config.yaml
model: "image classifier"
dataset: "stained colorectal tissue patches (NCT-CRC-HE-100K)"
train_examples: 90422
image_size: 40
crop_scale_min: 1
horizontal_flip: true
color_jitter: 0.2
targets: ["tissue"]
num_classes: 9
arch: "swin"
norm: "rmsnorm"
norm_position: "pre"
activation: "gelu"
mlp_ratio: 4
head_dim: 48
fused_qkv: true
bias: "all"
qk_norm: false
parallel_block: false
dropout: 0.1
inner_norm: false
moe: "top_k"
num_experts: 8
moe_every: 2
expert_mlp_ratio: 0.5
experts_per_token: 2
shared_expert: false
patch_size: [2, 2]
depths: [2, 4, 4]
widths: [64, 128, 256]
mixing: "mixup"
label_smoothing: 0.05
loss: "cross_entropy"
residual_init: "none"
optimizer: "muon"
muon_scale: "original"
lr: 0.029
momentum: 0.9
nesterov: false
orthogonalizer: "newton_schulz_5"
adamw_lr_other_params: 0.0015
grad_clip: 1.0
steps: 19200
batch_size: 128
epochs: 27.2
lr_schedule: "cosine"
final_lr_fraction: 0
warmup_steps: 570
weight_decay: 0.01
adamw_weight_decay_other_params: 0.05
Rows from block 7 of a small image classifier, named by matrix and row number. Rows with one number within an expert belong to one neuron, the router's apart. Each number is 200 + 40 x the weight over its row's rms, rounded and kept within 0 to 999. All counts start at 0.
After each expert's rows are labels from the 100 images, of 14976, where the router gives the expert most weight on average: "top examples" is what is common among them. Only what is clearly more common there than usual is listed. The data: stained colorectal tissue patches (NCT-CRC-HE-100K). In brackets: how many of the 100, against the usual share in percent.
# router: router (model.blocks.7.mlp.router.weight, 8x256, trained with AdamW), inputs 86-171
# up: expert up (model.blocks.7.mlp.up, 8x128x256), inputs 86-171
# down: expert down (model.blocks.7.mlp.down, 8x256x128, transposed), outputs 86-171

# expert 1
router.1,159,238,233,187,224,208,135,187,190,116,197,205,198,250,207,142,238,253,258,202,282,150,157,143,152,191,201,186,274,215,181,175,197,244,166,183,260,196,230,232,234,143,173,208,198,266,187,140,197,203,174,141,159,215,210,204,97,239,100,228,214,154,135,213,157,235,239,188,173,168,140,175,176,254,228,189,171,183,184,133,215,197,200,242,263,153
up.23,185,181,226,236,228,246,156,208,135,293,226,157,150,247,114,247,233,177,221,159,244,212,221,219,148,167,234,214,203,148,223,227,244,166,104,167,186,215,188,218,154,219,255,221,222,244,224,181,189,218,182,223,223,251,170,154,249,172,188,227,155,234,210,135,187,191,258,152,159,225,264,249,208,204,193,248,172,111,181,298,225,152,234,169,202,215
down.23,196,235,155,195,178,246,192,290,230,137,255,205,218,237,171,308,92,155,181,219,148,168,238,124,216,221,162,179,207,169,182,208,211,232,149,173,157,183,231,162,149,211,246,218,122,245,239,225,224,132,187,189,181,183,209,216,212,196,194,183,245,223,162,231,243,110,223,196,217,149,76,204,160,209,151,241,190,215,248,275,251,251,235,197,182,189
up.24,211,179,164,202,226,178,231,162,131,225,272,199,178,161,196,175,202,231,203,198,172,299,248,218,137,140,159,232,180,194,241,182,119,264,204,161,226,215,203,145,252,135,147,202,199,171,247,185,118,203,212,196,214,165,183,185,170,186,205,179,120,156,218,147,219,184,159,178,206,231,167,211,235,226,211,180,127,235,152,195,195,178,187,185,148,170
down.24,203,177,210,226,189,200,195,144,173,126,281,151,206,143,112,161,192,189,174,216,264,220,185,194,171,268,179,147,245,205,265,242,147,240,211,186,227,218,166,217,172,207,138,206,189,229,230,222,220,176,183,233,160,255,202,163,274,112,227,209,208,147,265,268,164,223,183,169,152,174,179,263,214,152,171,190,207,168,204,164,120,205,215,136,152,247
up.25,159,224,235,171,223,201,128,210,152,225,179,160,236,250,243,172,185,174,208,200,163,209,209,128,263,156,121,256,189,218,230,213,253,221,284,267,201,236,217,195,192,220,198,202,256,179,243,186,216,256,173,214,188,269,194,167,196,233,172,185,236,165,211,232,256,154,204,250,150,183,179,196,178,277,142,191,164,185,163,127,240,249,206,136,219,231
down.25,199,237,195,174,167,168,197,188,173,227,239,272,228,188,155,203,231,195,226,134,182,186,227,195,180,263,231,183,200,208,280,154,263,221,176,187,227,232,257,234,121,176,202,171,217,161,189,199,244,162,255,157,190,210,156,153,249,200,269,169,251,215,200,185,134,222,252,201,179,245,206,246,262,217,260,248,284,129,207,176,186,252,185,217,192,230
up.26,244,222,277,238,170,240,256,208,168,236,207,265,223,263,168,212,221,198,233,164,162,244,247,212,295,199,236,195,228,217,180,223,219,202,220,155,259,259,170,143,219,186,136,189,224,225,228,221,148,225,250,143,234,154,195,189,246,147,211,145,186,135,204,193,310,173,173,232,270,234,163,163,212,266,209,186,194,233,203,215,129,155,205,216,192,190
down.26,197,204,252,195,180,238,239,179,269,249,110,218,151,140,169,252,150,222,173,245,242,223,152,196,180,172,183,173,231,244,238,146,228,113,246,207,242,211,238,136,156,240,199,261,184,169,149,177,180,149,187,271,224,176,169,134,249,176,223,240,173,179,223,251,169,198,195,231,114,262,103,167,186,121,189,188,202,195,243,212,237,228,249,162,210,236
top examples: tissue: cancer-associated stroma (42 vs 10.6); tissue: lymphocytes (30 vs 11.2)

# expert 4
router.4,140,179,191,72,175,246,138,142,227,158,231,198,201,173,149,226,188,218,192,209,257,187,134,227,149,161,224,191,207,195,112,194,235,158,143,181,236,275,147,209,205,199,192,256,219,157,227,89,219,177,227,212,181,177,190,200,217,181,227,214,225,179,261,217,231,237,238,153,259,162,164,215,268,253,87,183,258,165,151,247,217,218,270,214,191,217
up.5,205,205,212,170,166,225,265,206,247,213,194,234,227,200,116,190,251,186,211,210,206,207,226,153,205,116,226,126,183,170,146,190,133,170,269,169,203,129,144,139,184,301,208,202,241,285,203,280,229,229,201,228,177,249,225,114,269,227,186,171,177,181,143,242,285,163,313,152,213,219,197,224,266,163,233,248,230,219,172,200,174,220,168,239,189,179
down.5,202,239,216,253,245,202,182,198,155,339,237,196,165,186,166,224,278,213,136,212,247,236,230,213,231,266,208,200,228,165,174,236,127,190,199,205,221,207,226,160,206,223,234,213,137,158,170,213,230,242,219,188,139,200,147,202,191,177,220,226,137,230,156,187,200,250,126,140,242,199,169,218,156,197,215,196,234,266,279,229,136,129,182,224,119,217
up.6,186,218,127,268,236,191,185,172,192,199,174,298,171,227,160,199,185,212,190,167,249,139,147,198,208,182,236,160,250,169,194,198,152,225,143,187,134,184,223,124,168,270,207,202,177,194,184,129,233,223,222,180,248,228,184,260,185,126,201,225,172,161,156,207,156,180,227,196,174,151,230,91,182,197,251,189,175,239,218,194,251,164,226,219,182,231
down.6,341,173,169,195,238,255,205,236,223,214,186,162,299,220,212,249,230,206,203,140,174,170,199,229,213,183,165,150,194,228,205,240,169,226,196,137,153,214,239,217,156,102,254,173,173,99,183,212,161,109,160,193,136,219,222,188,153,205,211,215,254,238,253,219,251,228,247,230,199,228,267,99,209,249,187,222,215,181,206,208,181,258,166,135,266,175
up.7,141,199,217,175,124,206,150,215,117,244,181,225,123,190,266,183,250,281,197,167,213,217,212,203,193,157,238,166,226,189,230,240,185,199,178,149,213,175,153,152,233,147,139,207,159,269,223,218,138,214,253,226,258,222,212,219,164,162,205,229,232,219,224,179,98,190,284,159,186,208,187,153,179,217,123,207,153,220,180,292,184,188,229,164,186,169
down.7,205,161,282,253,196,185,230,134,170,199,202,199,216,248,269,205,216,255,270,178,246,165,201,216,153,201,253,211,254,211,209,179,184,246,310,167,147,281,143,136,153,143,182,200,198,172,215,196,221,239,196,170,231,185,190,143,182,213,281,189,197,150,204,165,250,229,220,198,101,169,172,204,193,226,212,214,239,151,166,151,240,233,239,186,197,225
up.8,176,190,163,243,217,228,165,171,217,154,183,183,173,257,243,196,211,191,160,208,205,248,142,211,275,190,228,185,221,203,79,229,216,166,173,190,224,288,187,199,172,188,185,210,222,203,239,168,188,205,202,264,150,227,175,190,187,156,179,248,186,183,280,180,185,184,170,148,226,211,174,186,158,247,215,237,160,147,166,213,159,140,214,239,260,183
down.8,214,273,177,256,206,245,262,229,164,225,185,273,182,179,212,242,186,206,183,249,179,240,196,195,188,92,190,209,257,195,172,232,113,208,178,190,158,154,184,189,193,128,179,164,265,227,137,172,159,157,272,193,205,192,172,216,173,230,157,219,214,190,180,182,228,215,181,262,177,211,216,187,223,155,195,232,129,220,228,212,208,231,187,173,258,229
top examples: tissue: adipose tissue (85 vs 10.3)

# expert 3
router.3,283,186,199,153,209,222,212,178,221,220,162,172,163,238,144,217,217,197,158,125,195,236,221,235,204,314,171,244,271,121,238,262,240,230,193,208,179,167,204,163,187,219,187,179,186,179,195,274,175,115,248,160,171,145,299,194,193,188,217,237,186,251,139,201,157,212,162,191,116,210,177,179,176,169,150,135,209,276,183,139,248,208,274,215,281,197
up.5,157,267,236,126,176,189,202,225,175,164,227,221,245,232,180,209,175,170,237,234,189,224,232,184,237,205,145,234,184,135,239,175,172,226,151,189,133,194,232,194,297,184,147,240,205,135,191,175,216,182,223,111,237,180,269,112,119,181,179,209,156,219,285,182,230,221,140,230,228,182,160,160,192,168,229,189,202,241,176,211,183,218,165,195,170,188
down.5,208,238,227,249,188,259,223,201,249,210,191,236,183,155,237,196,212,215,229,229,194,218,133,226,208,146,215,249,174,228,264,267,125,179,224,202,267,227,213,256,158,208,204,263,276,227,241,248,159,207,148,195,241,197,259,180,130,201,172,215,169,129,261,154,193,208,182,162,253,218,206,217,236,218,190,161,247,190,172,221,247,197,280,179,241,227
up.6,131,182,221,151,178,225,188,140,164,216,139,238,222,149,182,309,259,230,204,179,232,163,200,67,185,212,257,224,211,250,220,214,242,177,270,186,164,253,227,159,203,170,178,170,223,209,212,148,225,182,219,186,170,194,205,242,209,175,272,240,149,199,251,299,160,211,198,193,195,188,215,181,163,175,201,197,133,199,248,250,218,292,159,199,166,242
down.6,241,191,218,248,223,219,228,246,160,222,217,268,175,193,214,206,172,223,142,145,161,159,178,252,192,219,145,236,233,176,245,189,224,104,175,234,171,181,266,188,136,255,256,236,203,189,164,192,303,219,164,220,129,208,230,196,138,287,213,270,129,211,213,218,264,181,151,207,252,225,218,247,204,214,181,173,196,129,244,160,207,207,165,164,251,150
up.7,217,212,194,228,206,251,190,96,220,166,189,219,197,110,243,173,177,262,228,248,216,218,182,231,255,256,211,203,182,161,245,166,123,184,242,142,178,179,162,224,210,190,228,164,188,221,189,265,192,197,204,194,225,235,222,223,231,207,164,179,173,157,135,248,234,236,237,205,237,232,138,202,254,193,297,140,172,248,172,229,165,234,220,149,194,215
down.7,115,181,225,158,251,165,196,281,178,193,247,282,232,244,143,313,239,158,153,185,228,223,229,137,116,244,227,269,169,229,192,293,166,178,222,205,176,283,241,165,134,162,184,217,135,202,208,206,144,157,150,231,141,182,112,172,212,168,205,238,202,212,174,195,223,237,208,171,229,180,206,224,220,179,240,99,271,199,160,182,217,193,214,198,213,248
up.8,209,236,225,199,185,224,235,231,181,230,128,227,264,263,172,184,242,202,263,175,192,195,182,215,248,241,115,181,209,266,139,128,242,194,183,215,184,179,193,197,203,241,245,174,106,197,126,151,250,171,166,191,130,226,222,199,285,229,258,233,254,245,205,205,273,209,225,279,221,227,230,210,227,212,234,157,197,259,158,232,181,209,221,229,218,189
down.8,215,197,198,193,238,236,186,197,166,201,204,221,200,202,282,171,265,179,235,179,289,180,255,228,189,297,223,226,242,174,175,197,231,167,176,225,221,125,278,187,180,204,245,139,243,171,198,216,226,131,228,159,222,164,149,218,195,178,194,175,152,207,232,225,170,154,204,142,209,216,164,224,236,165,220,178,103,222,207,174,112,254,160,182,197,95
top examples: tissue: smooth muscle (100 vs 13.4)

# expert 6
router.6,251,148,158,206,183,162,191,225,253,290,212,255,270,287,180,254,240,210,221,228,202,249,156,199,121,203,209,239,213,190,158,189,272,185,110,223,232,238,259,173,150,278,203,237,184,177,179,214,105,204,162,212,183,260,205,154,193,233,258,252,227,239,235,180,204,158,133,152,183,230,130,196,101,199,233,169,173,174,265,252,194,161,209,261,206,212
up.23,169,178,116,211,120,196,247,209,277,174,242,191,217,233,204,232,209,147,192,181,228,210,222,191,273,182,229,215,123,214,147,243,219,201,194,140,216,230,260,153,171,225,212,249,120,133,252,280,205,246,181,182,162,191,247,287,173,234,215,183,245,175,232,149,293,189,179,153,146,152,210,190,146,161,144,214,162,197,168,205,164,209,232,213,223,216
down.23,292,124,237,171,180,211,228,197,236,163,210,234,174,254,150,207,194,204,216,202,163,186,180,185,191,256,142,205,299,255,264,223,120,161,257,212,249,147,144,188,223,188,225,200,271,257,229,217,269,106,233,156,256,251,219,200,199,181,242,221,169,214,231,202,209,282,172,225,188,237,214,218,221,155,221,174,235,228,190,166,194,273,208,231,225,164
up.24,214,221,221,196,184,199,173,221,120,281,254,190,252,298,153,184,145,175,170,209,220,184,187,192,197,234,135,216,66,245,222,253,153,196,164,255,217,132,185,254,197,252,227,148,131,265,113,288,211,178,170,225,255,233,196,173,270,207,157,198,232,188,172,173,178,208,196,189,199,163,187,173,142,157,264,116,227,240,189,251,257,249,252,204,209,178
down.24,169,225,238,131,160,166,268,258,243,226,197,134,205,233,216,116,220,143,218,214,129,266,202,218,220,282,258,137,166,239,251,154,136,236,247,173,191,235,242,186,261,151,268,231,164,121,197,154,246,259,224,171,173,209,194,218,165,234,210,201,239,191,228,184,262,127,166,157,211,174,196,130,153,236,205,251,193,178,199,245,205,161,156,184,158,122
up.25,220,162,202,202,211,226,219,196,144,173,174,154,206,203,122,188,223,205,131,201,228,198,180,215,273,196,130,216,142,168,198,186,254,228,221,150,251,181,202,256,206,278,205,160,164,226,190,153,275,332,121,164,203,173,165,236,152,162,246,252,269,181,160,149,247,179,219,225,201,154,176,195,223,275,223,223,146,204,267,165,195,178,166,254,241,215
down.25,224,231,237,212,207,299,201,171,188,130,193,209,195,292,234,215,169,260,246,238,173,173,206,188,186,167,208,178,166,239,201,242,211,148,140,180,233,235,221,267,238,206,246,204,211,161,190,149,246,126,195,171,187,276,160,252,233,228,187,231,170,207,157,218,197,223,209,163,249,232,251,201,307,328,225,154,180,130,167,274,184,218,214,169,204,173
up.26,191,221,236,206,201,207,229,176,190,199,198,208,265,180,241,214,269,234,238,174,182,180,147,271,203,222,178,177,159,103,216,186,164,251,187,185,207,116,231,170,173,169,219,150,214,230,226,219,227,216,174,168,210,152,251,228,207,223,172,151,228,197,147,232,238,194,270,157,149,206,161,148,150,189,251,186,143,211,264,199,189,253,158,178,224,255
down.26,209,182,216,96,220,183,126,198,161,216,198,151,163,109,240,243,241,237,215,167,245,215,127,242,181,227,162,287,231,208,233,188,176,219,246,252,174,166,213,195,233,173,173,136,230,167,197,188,167,222,235,239,214,165,187,201,197,185,250,151,195,211,166,173,174,256,188,264,145,193,187,141,235,144,229,221,218,164,201,83,166,205,202,166,195,145
top examples: tissue: debris (100 vs 11.1)

# expert 2
router.2,155,201,207,171,140,130,237,175,207,230,183,181,184,174,191,194,187,182,177,246,184,163,152,151,175,152,171,201,246,177,220,112,211,110,244,281,217,180,255,166,202,217,199,223,290,214,167,287,180,176,213,182,191,236,188,192,141,179,266,163,170,193,264,173,161,194,238,204,217,208,284,204,241,121,152,224,147,215,202,216,170,220,173,170,154,195
up.23,142,229,206,166,272,272,167,164,212,143,162,183,143,157,191,208,255,287,181,265,256,180,182,172,219,198,155,264,261,138,154,193,258,269,238,178,186,182,189,156,193,81,186,162,258,248,252,254,224,203,183,202,172,147,185,241,173,222,165,235,140,184,185,235,197,251,217,263,239,249,205,193,196,230,320,235,126,253,273,203,145,208,198,143,235,173
down.23,141,173,142,167,173,228,286,168,229,190,255,200,205,255,210,218,208,188,189,257,203,180,109,114,261,189,241,174,223,232,202,236,293,201,231,144,206,137,191,272,199,244,165,202,200,175,285,168,254,162,247,245,210,181,217,280,155,176,218,239,207,251,178,217,180,185,227,172,169,225,119,217,220,211,215,197,285,196,230,199,211,148,197,234,243,245
up.24,166,194,165,211,145,174,271,147,230,125,203,166,203,179,218,183,168,180,155,114,165,120,234,243,166,174,247,220,184,149,243,192,136,154,297,165,248,198,202,187,190,160,217,166,185,208,169,337,191,201,210,182,170,186,179,292,202,225,247,206,173,166,231,197,255,207,277,210,196,180,208,197,220,180,216,168,166,207,159,205,184,199,184,198,121,178
down.24,244,233,203,212,163,274,174,103,152,140,209,195,279,216,163,204,263,223,232,200,230,158,124,168,216,188,185,251,243,252,210,188,244,215,169,256,178,271,225,255,172,99,174,238,207,142,203,160,170,162,187,140,190,207,159,191,225,248,213,250,210,151,154,223,223,191,188,166,218,239,153,163,200,226,248,200,173,202,230,261,206,127,206,245,240,161
up.25,223,113,185,150,152,190,193,147,201,248,226,253,268,111,220,207,262,263,147,206,209,227,189,189,293,197,183,205,203,247,261,152,259,200,131,203,186,162,215,231,253,146,206,278,278,133,178,223,263,165,134,130,144,170,222,205,200,246,209,174,238,146,212,241,244,208,176,155,202,155,290,246,162,194,168,157,147,217,144,224,199,202,174,161,188,203
down.25,272,248,150,157,162,108,118,174,235,180,228,214,218,248,177,130,219,116,226,188,180,230,292,204,143,231,208,171,151,198,197,198,239,192,235,164,196,203,192,135,148,217,266,181,187,142,210,222,225,225,228,251,193,175,220,242,203,209,233,265,195,224,200,179,230,178,184,129,231,205,179,166,214,250,167,114,254,235,158,118,193,196,229,269,224,180
up.26,202,179,241,149,198,231,272,236,163,160,134,223,205,155,208,189,213,191,198,196,241,122,238,142,188,241,155,200,216,231,254,175,98,206,224,164,223,231,176,183,219,155,217,160,262,189,249,260,153,148,229,187,172,271,222,195,222,192,190,209,166,145,279,160,216,245,188,243,172,170,181,197,144,210,253,183,272,239,174,201,173,184,141,179,224,176
down.26,202,247,219,255,194,185,155,167,175,139,180,203,195,155,197,167,208,132,191,203,161,237,208,203,220,173,222,279,178,225,198,187,169,231,171,183,215,160,205,275,163,184,230,256,122,225,234,283,128,225,232,219,209,197,199,216,200,264,176,180,184,269,257,204,156,123,268,208,188,126,190,192,166,171,236,235,274,223,144,207,150,206,206,231,181,239
top examples: tissue: tumour epithelium (62 vs 14.9)

# expert 0
router.0,221,248,154,164,205,286,217,222,210,211,227,235,242,190,177,176,193,186,277,245,141,226,146,245,212,226,241,253,154,241,211,148,152,198,209,251,117,173,159,193,220,273,277,164,159,165,148,183,152,196,221,257,178,287,211,203,217,154,236,225,209,176,125,90,216,257,159,275,214,260,183,166,164,154,213,133,263,248,209,218,260,147,233,204,180,184
up.5,210,227,219,246,180,182,182,203,236,180,246,269,176,162,143,280,165,186,232,258,150,191,149,211,193,128,245,213,229,209,203,111,171,181,181,161,206,192,254,188,197,187,189,231,212,159,206,172,100,254,236,205,208,235,278,223,218,214,161,252,158,174,263,222,264,215,115,184,163,182,186,261,198,157,170,255,188,251,219,210,174,224,213,264,184,239
down.5,168,170,272,259,193,225,244,189,189,113,132,165,228,206,133,161,256,204,154,269,250,181,157,187,272,285,171,136,248,161,234,178,217,162,220,215,176,221,158,140,173,160,158,173,184,202,156,170,190,186,150,178,145,142,223,163,237,201,235,182,105,116,170,159,275,213,194,133,151,194,169,174,213,217,227,124,206,118,203,102,221,229,221,197,234,216
up.6,180,189,148,149,170,170,271,214,228,188,235,189,197,180,166,238,115,164,277,150,193,214,176,161,245,106,290,173,148,77,156,178,266,219,235,177,170,239,173,205,187,217,182,246,121,272,197,211,236,210,202,149,202,155,217,168,261,277,220,202,230,164,244,175,257,197,216,271,229,243,252,200,163,214,179,160,212,201,156,223,170,210,158,239,242,240
down.6,191,214,250,193,225,174,152,196,174,137,327,165,210,133,197,178,138,282,180,157,216,116,256,209,230,227,184,215,207,173,211,224,224,222,200,129,190,152,237,163,187,283,218,219,160,144,147,113,280,197,238,170,191,203,116,293,236,204,238,155,175,247,182,224,240,303,226,188,199,182,238,207,182,178,184,259,167,264,223,196,250,264,212,189,228,209
up.7,272,198,157,281,229,273,124,238,128,249,181,244,162,189,202,192,203,285,195,214,201,207,186,166,235,194,187,218,203,171,145,216,222,229,197,207,264,288,189,179,277,160,194,251,242,192,249,209,157,251,243,158,187,130,183,199,203,238,118,218,167,183,169,211,195,179,191,213,215,218,214,169,151,255,277,229,268,152,231,208,175,197,208,225,227,171
down.7,193,213,195,202,239,210,199,253,186,175,274,225,219,203,219,262,229,197,231,235,256,127,222,136,145,158,245,139,205,202,144,181,191,187,187,243,243,228,203,190,199,192,184,149,186,181,212,165,156,167,247,275,178,177,222,148,127,185,246,192,222,201,186,166,258,237,178,240,245,208,249,186,199,159,171,259,250,230,233,123,239,213,245,190,240,260
up.8,158,176,209,177,207,181,221,164,256,164,266,175,219,218,182,190,185,140,224,128,169,190,198,213,169,131,223,136,152,178,249,172,214,157,155,143,155,182,187,179,167,288,202,165,206,250,113,229,256,153,215,173,194,223,216,244,161,278,192,216,131,125,167,231,213,156,224,191,189,222,242,205,172,174,242,199,157,166,171,279,179,247,203,200,220,234
down.8,210,176,294,195,111,220,194,243,220,141,202,221,192,174,138,258,216,195,218,181,187,202,254,179,122,209,140,230,157,175,220,206,205,163,188,163,212,223,241,169,248,284,220,207,174,246,220,160,242,210,202,244,205,145,218,162,154,211,196,193,215,239,208,154,226,163,242,130,232,256,146,282,195,224,227,190,257,147,220,157,289,204,253,230,195,195
top examples: tissue: tumour epithelium (98 vs 14.9)

# expert 7
router.7,202,272,225,259,196,269,165,153,146,150,215,209,229,140,213,157,144,175,181,225,222,233,231,261,152,204,122,170,176,161,189,216,166,216,218,224,271,265,162,242,192,192,162,177,151,240,226,176,230,250,143,216,210,244,158,167,264,237,135,229,245,132,206,212,228,190,260,222,168,188,172,271,142,150,300,192,188,182,196,234,219,201,189,186,219,275
up.23,205,259,183,181,176,207,266,253,244,173,191,176,188,225,207,146,139,207,168,239,247,181,174,128,187,115,206,197,209,201,231,180,216,218,150,192,203,179,235,155,226,188,168,178,240,215,230,193,275,252,196,246,190,203,224,180,126,264,198,201,298,247,202,186,185,186,150,181,212,167,168,241,144,221,171,251,179,150,157,157,205,211,242,167,270,190
down.23,226,246,193,145,287,248,179,221,183,138,219,154,164,285,228,204,216,230,173,201,182,234,241,177,117,313,148,170,138,219,194,251,211,226,190,178,173,216,141,163,266,199,175,206,201,170,234,196,220,137,212,222,163,234,243,212,295,214,162,94,168,163,127,176,230,143,196,174,142,200,145,238,151,261,134,222,183,180,197,214,203,172,243,198,204,190
up.24,209,207,224,277,197,216,185,107,203,194,232,223,268,213,180,200,225,168,169,230,230,161,258,251,285,147,172,251,154,259,188,211,214,230,194,119,145,195,159,224,205,148,217,208,205,163,217,346,120,210,259,195,180,223,210,250,220,232,207,231,201,205,224,130,264,213,229,249,118,212,244,279,169,177,142,206,252,212,225,166,210,187,288,197,189,202
down.24,201,214,224,225,204,121,180,247,182,198,211,222,156,183,193,108,180,241,122,225,190,248,214,173,122,198,213,197,204,179,203,240,184,225,213,203,220,194,185,192,169,221,137,225,228,241,265,195,124,278,274,178,162,204,220,234,218,226,141,199,268,229,251,169,240,154,256,208,128,217,187,216,166,162,106,249,154,145,223,257,146,221,153,154,186,236
up.25,169,235,205,159,206,167,174,246,196,176,188,170,182,178,181,185,80,103,182,227,148,212,179,213,195,197,163,205,271,218,240,216,203,186,255,262,216,213,259,191,228,177,221,283,243,236,252,221,237,241,178,226,235,170,169,175,204,172,223,162,210,167,216,156,208,202,183,232,212,317,170,196,191,185,256,180,256,196,191,232,202,189,220,217,177,174
down.25,178,236,268,194,231,243,137,168,165,180,195,168,242,237,233,166,144,220,234,214,139,167,188,214,145,181,230,225,211,231,177,203,268,174,140,231,236,142,173,205,182,147,201,287,251,236,167,249,247,184,233,199,188,144,173,188,147,157,233,261,155,158,245,148,219,178,170,253,249,244,231,246,231,198,147,182,195,286,214,200,188,228,183,163,216,119
up.26,104,179,137,190,224,210,165,223,190,167,151,262,257,204,207,239,210,251,188,222,201,284,223,211,233,210,124,237,250,143,171,177,143,215,244,211,150,254,161,225,157,150,160,133,147,157,216,224,188,262,215,209,216,243,255,163,219,211,220,120,223,186,246,198,227,206,184,159,158,243,165,271,256,167,171,216,254,245,213,151,241,206,234,133,115,255
down.26,173,254,131,199,172,176,197,162,247,240,234,166,131,193,174,237,187,200,179,207,221,318,160,264,176,168,250,185,154,175,249,202,219,169,207,203,215,225,238,218,195,170,189,203,162,142,227,164,190,189,240,159,157,239,181,243,234,254,196,325,261,206,196,201,186,209,236,198,147,217,164,114,178,184,197,238,97,184,233,189,161,238,131,244,164,204
top examples: tissue: mucus (99 vs 9)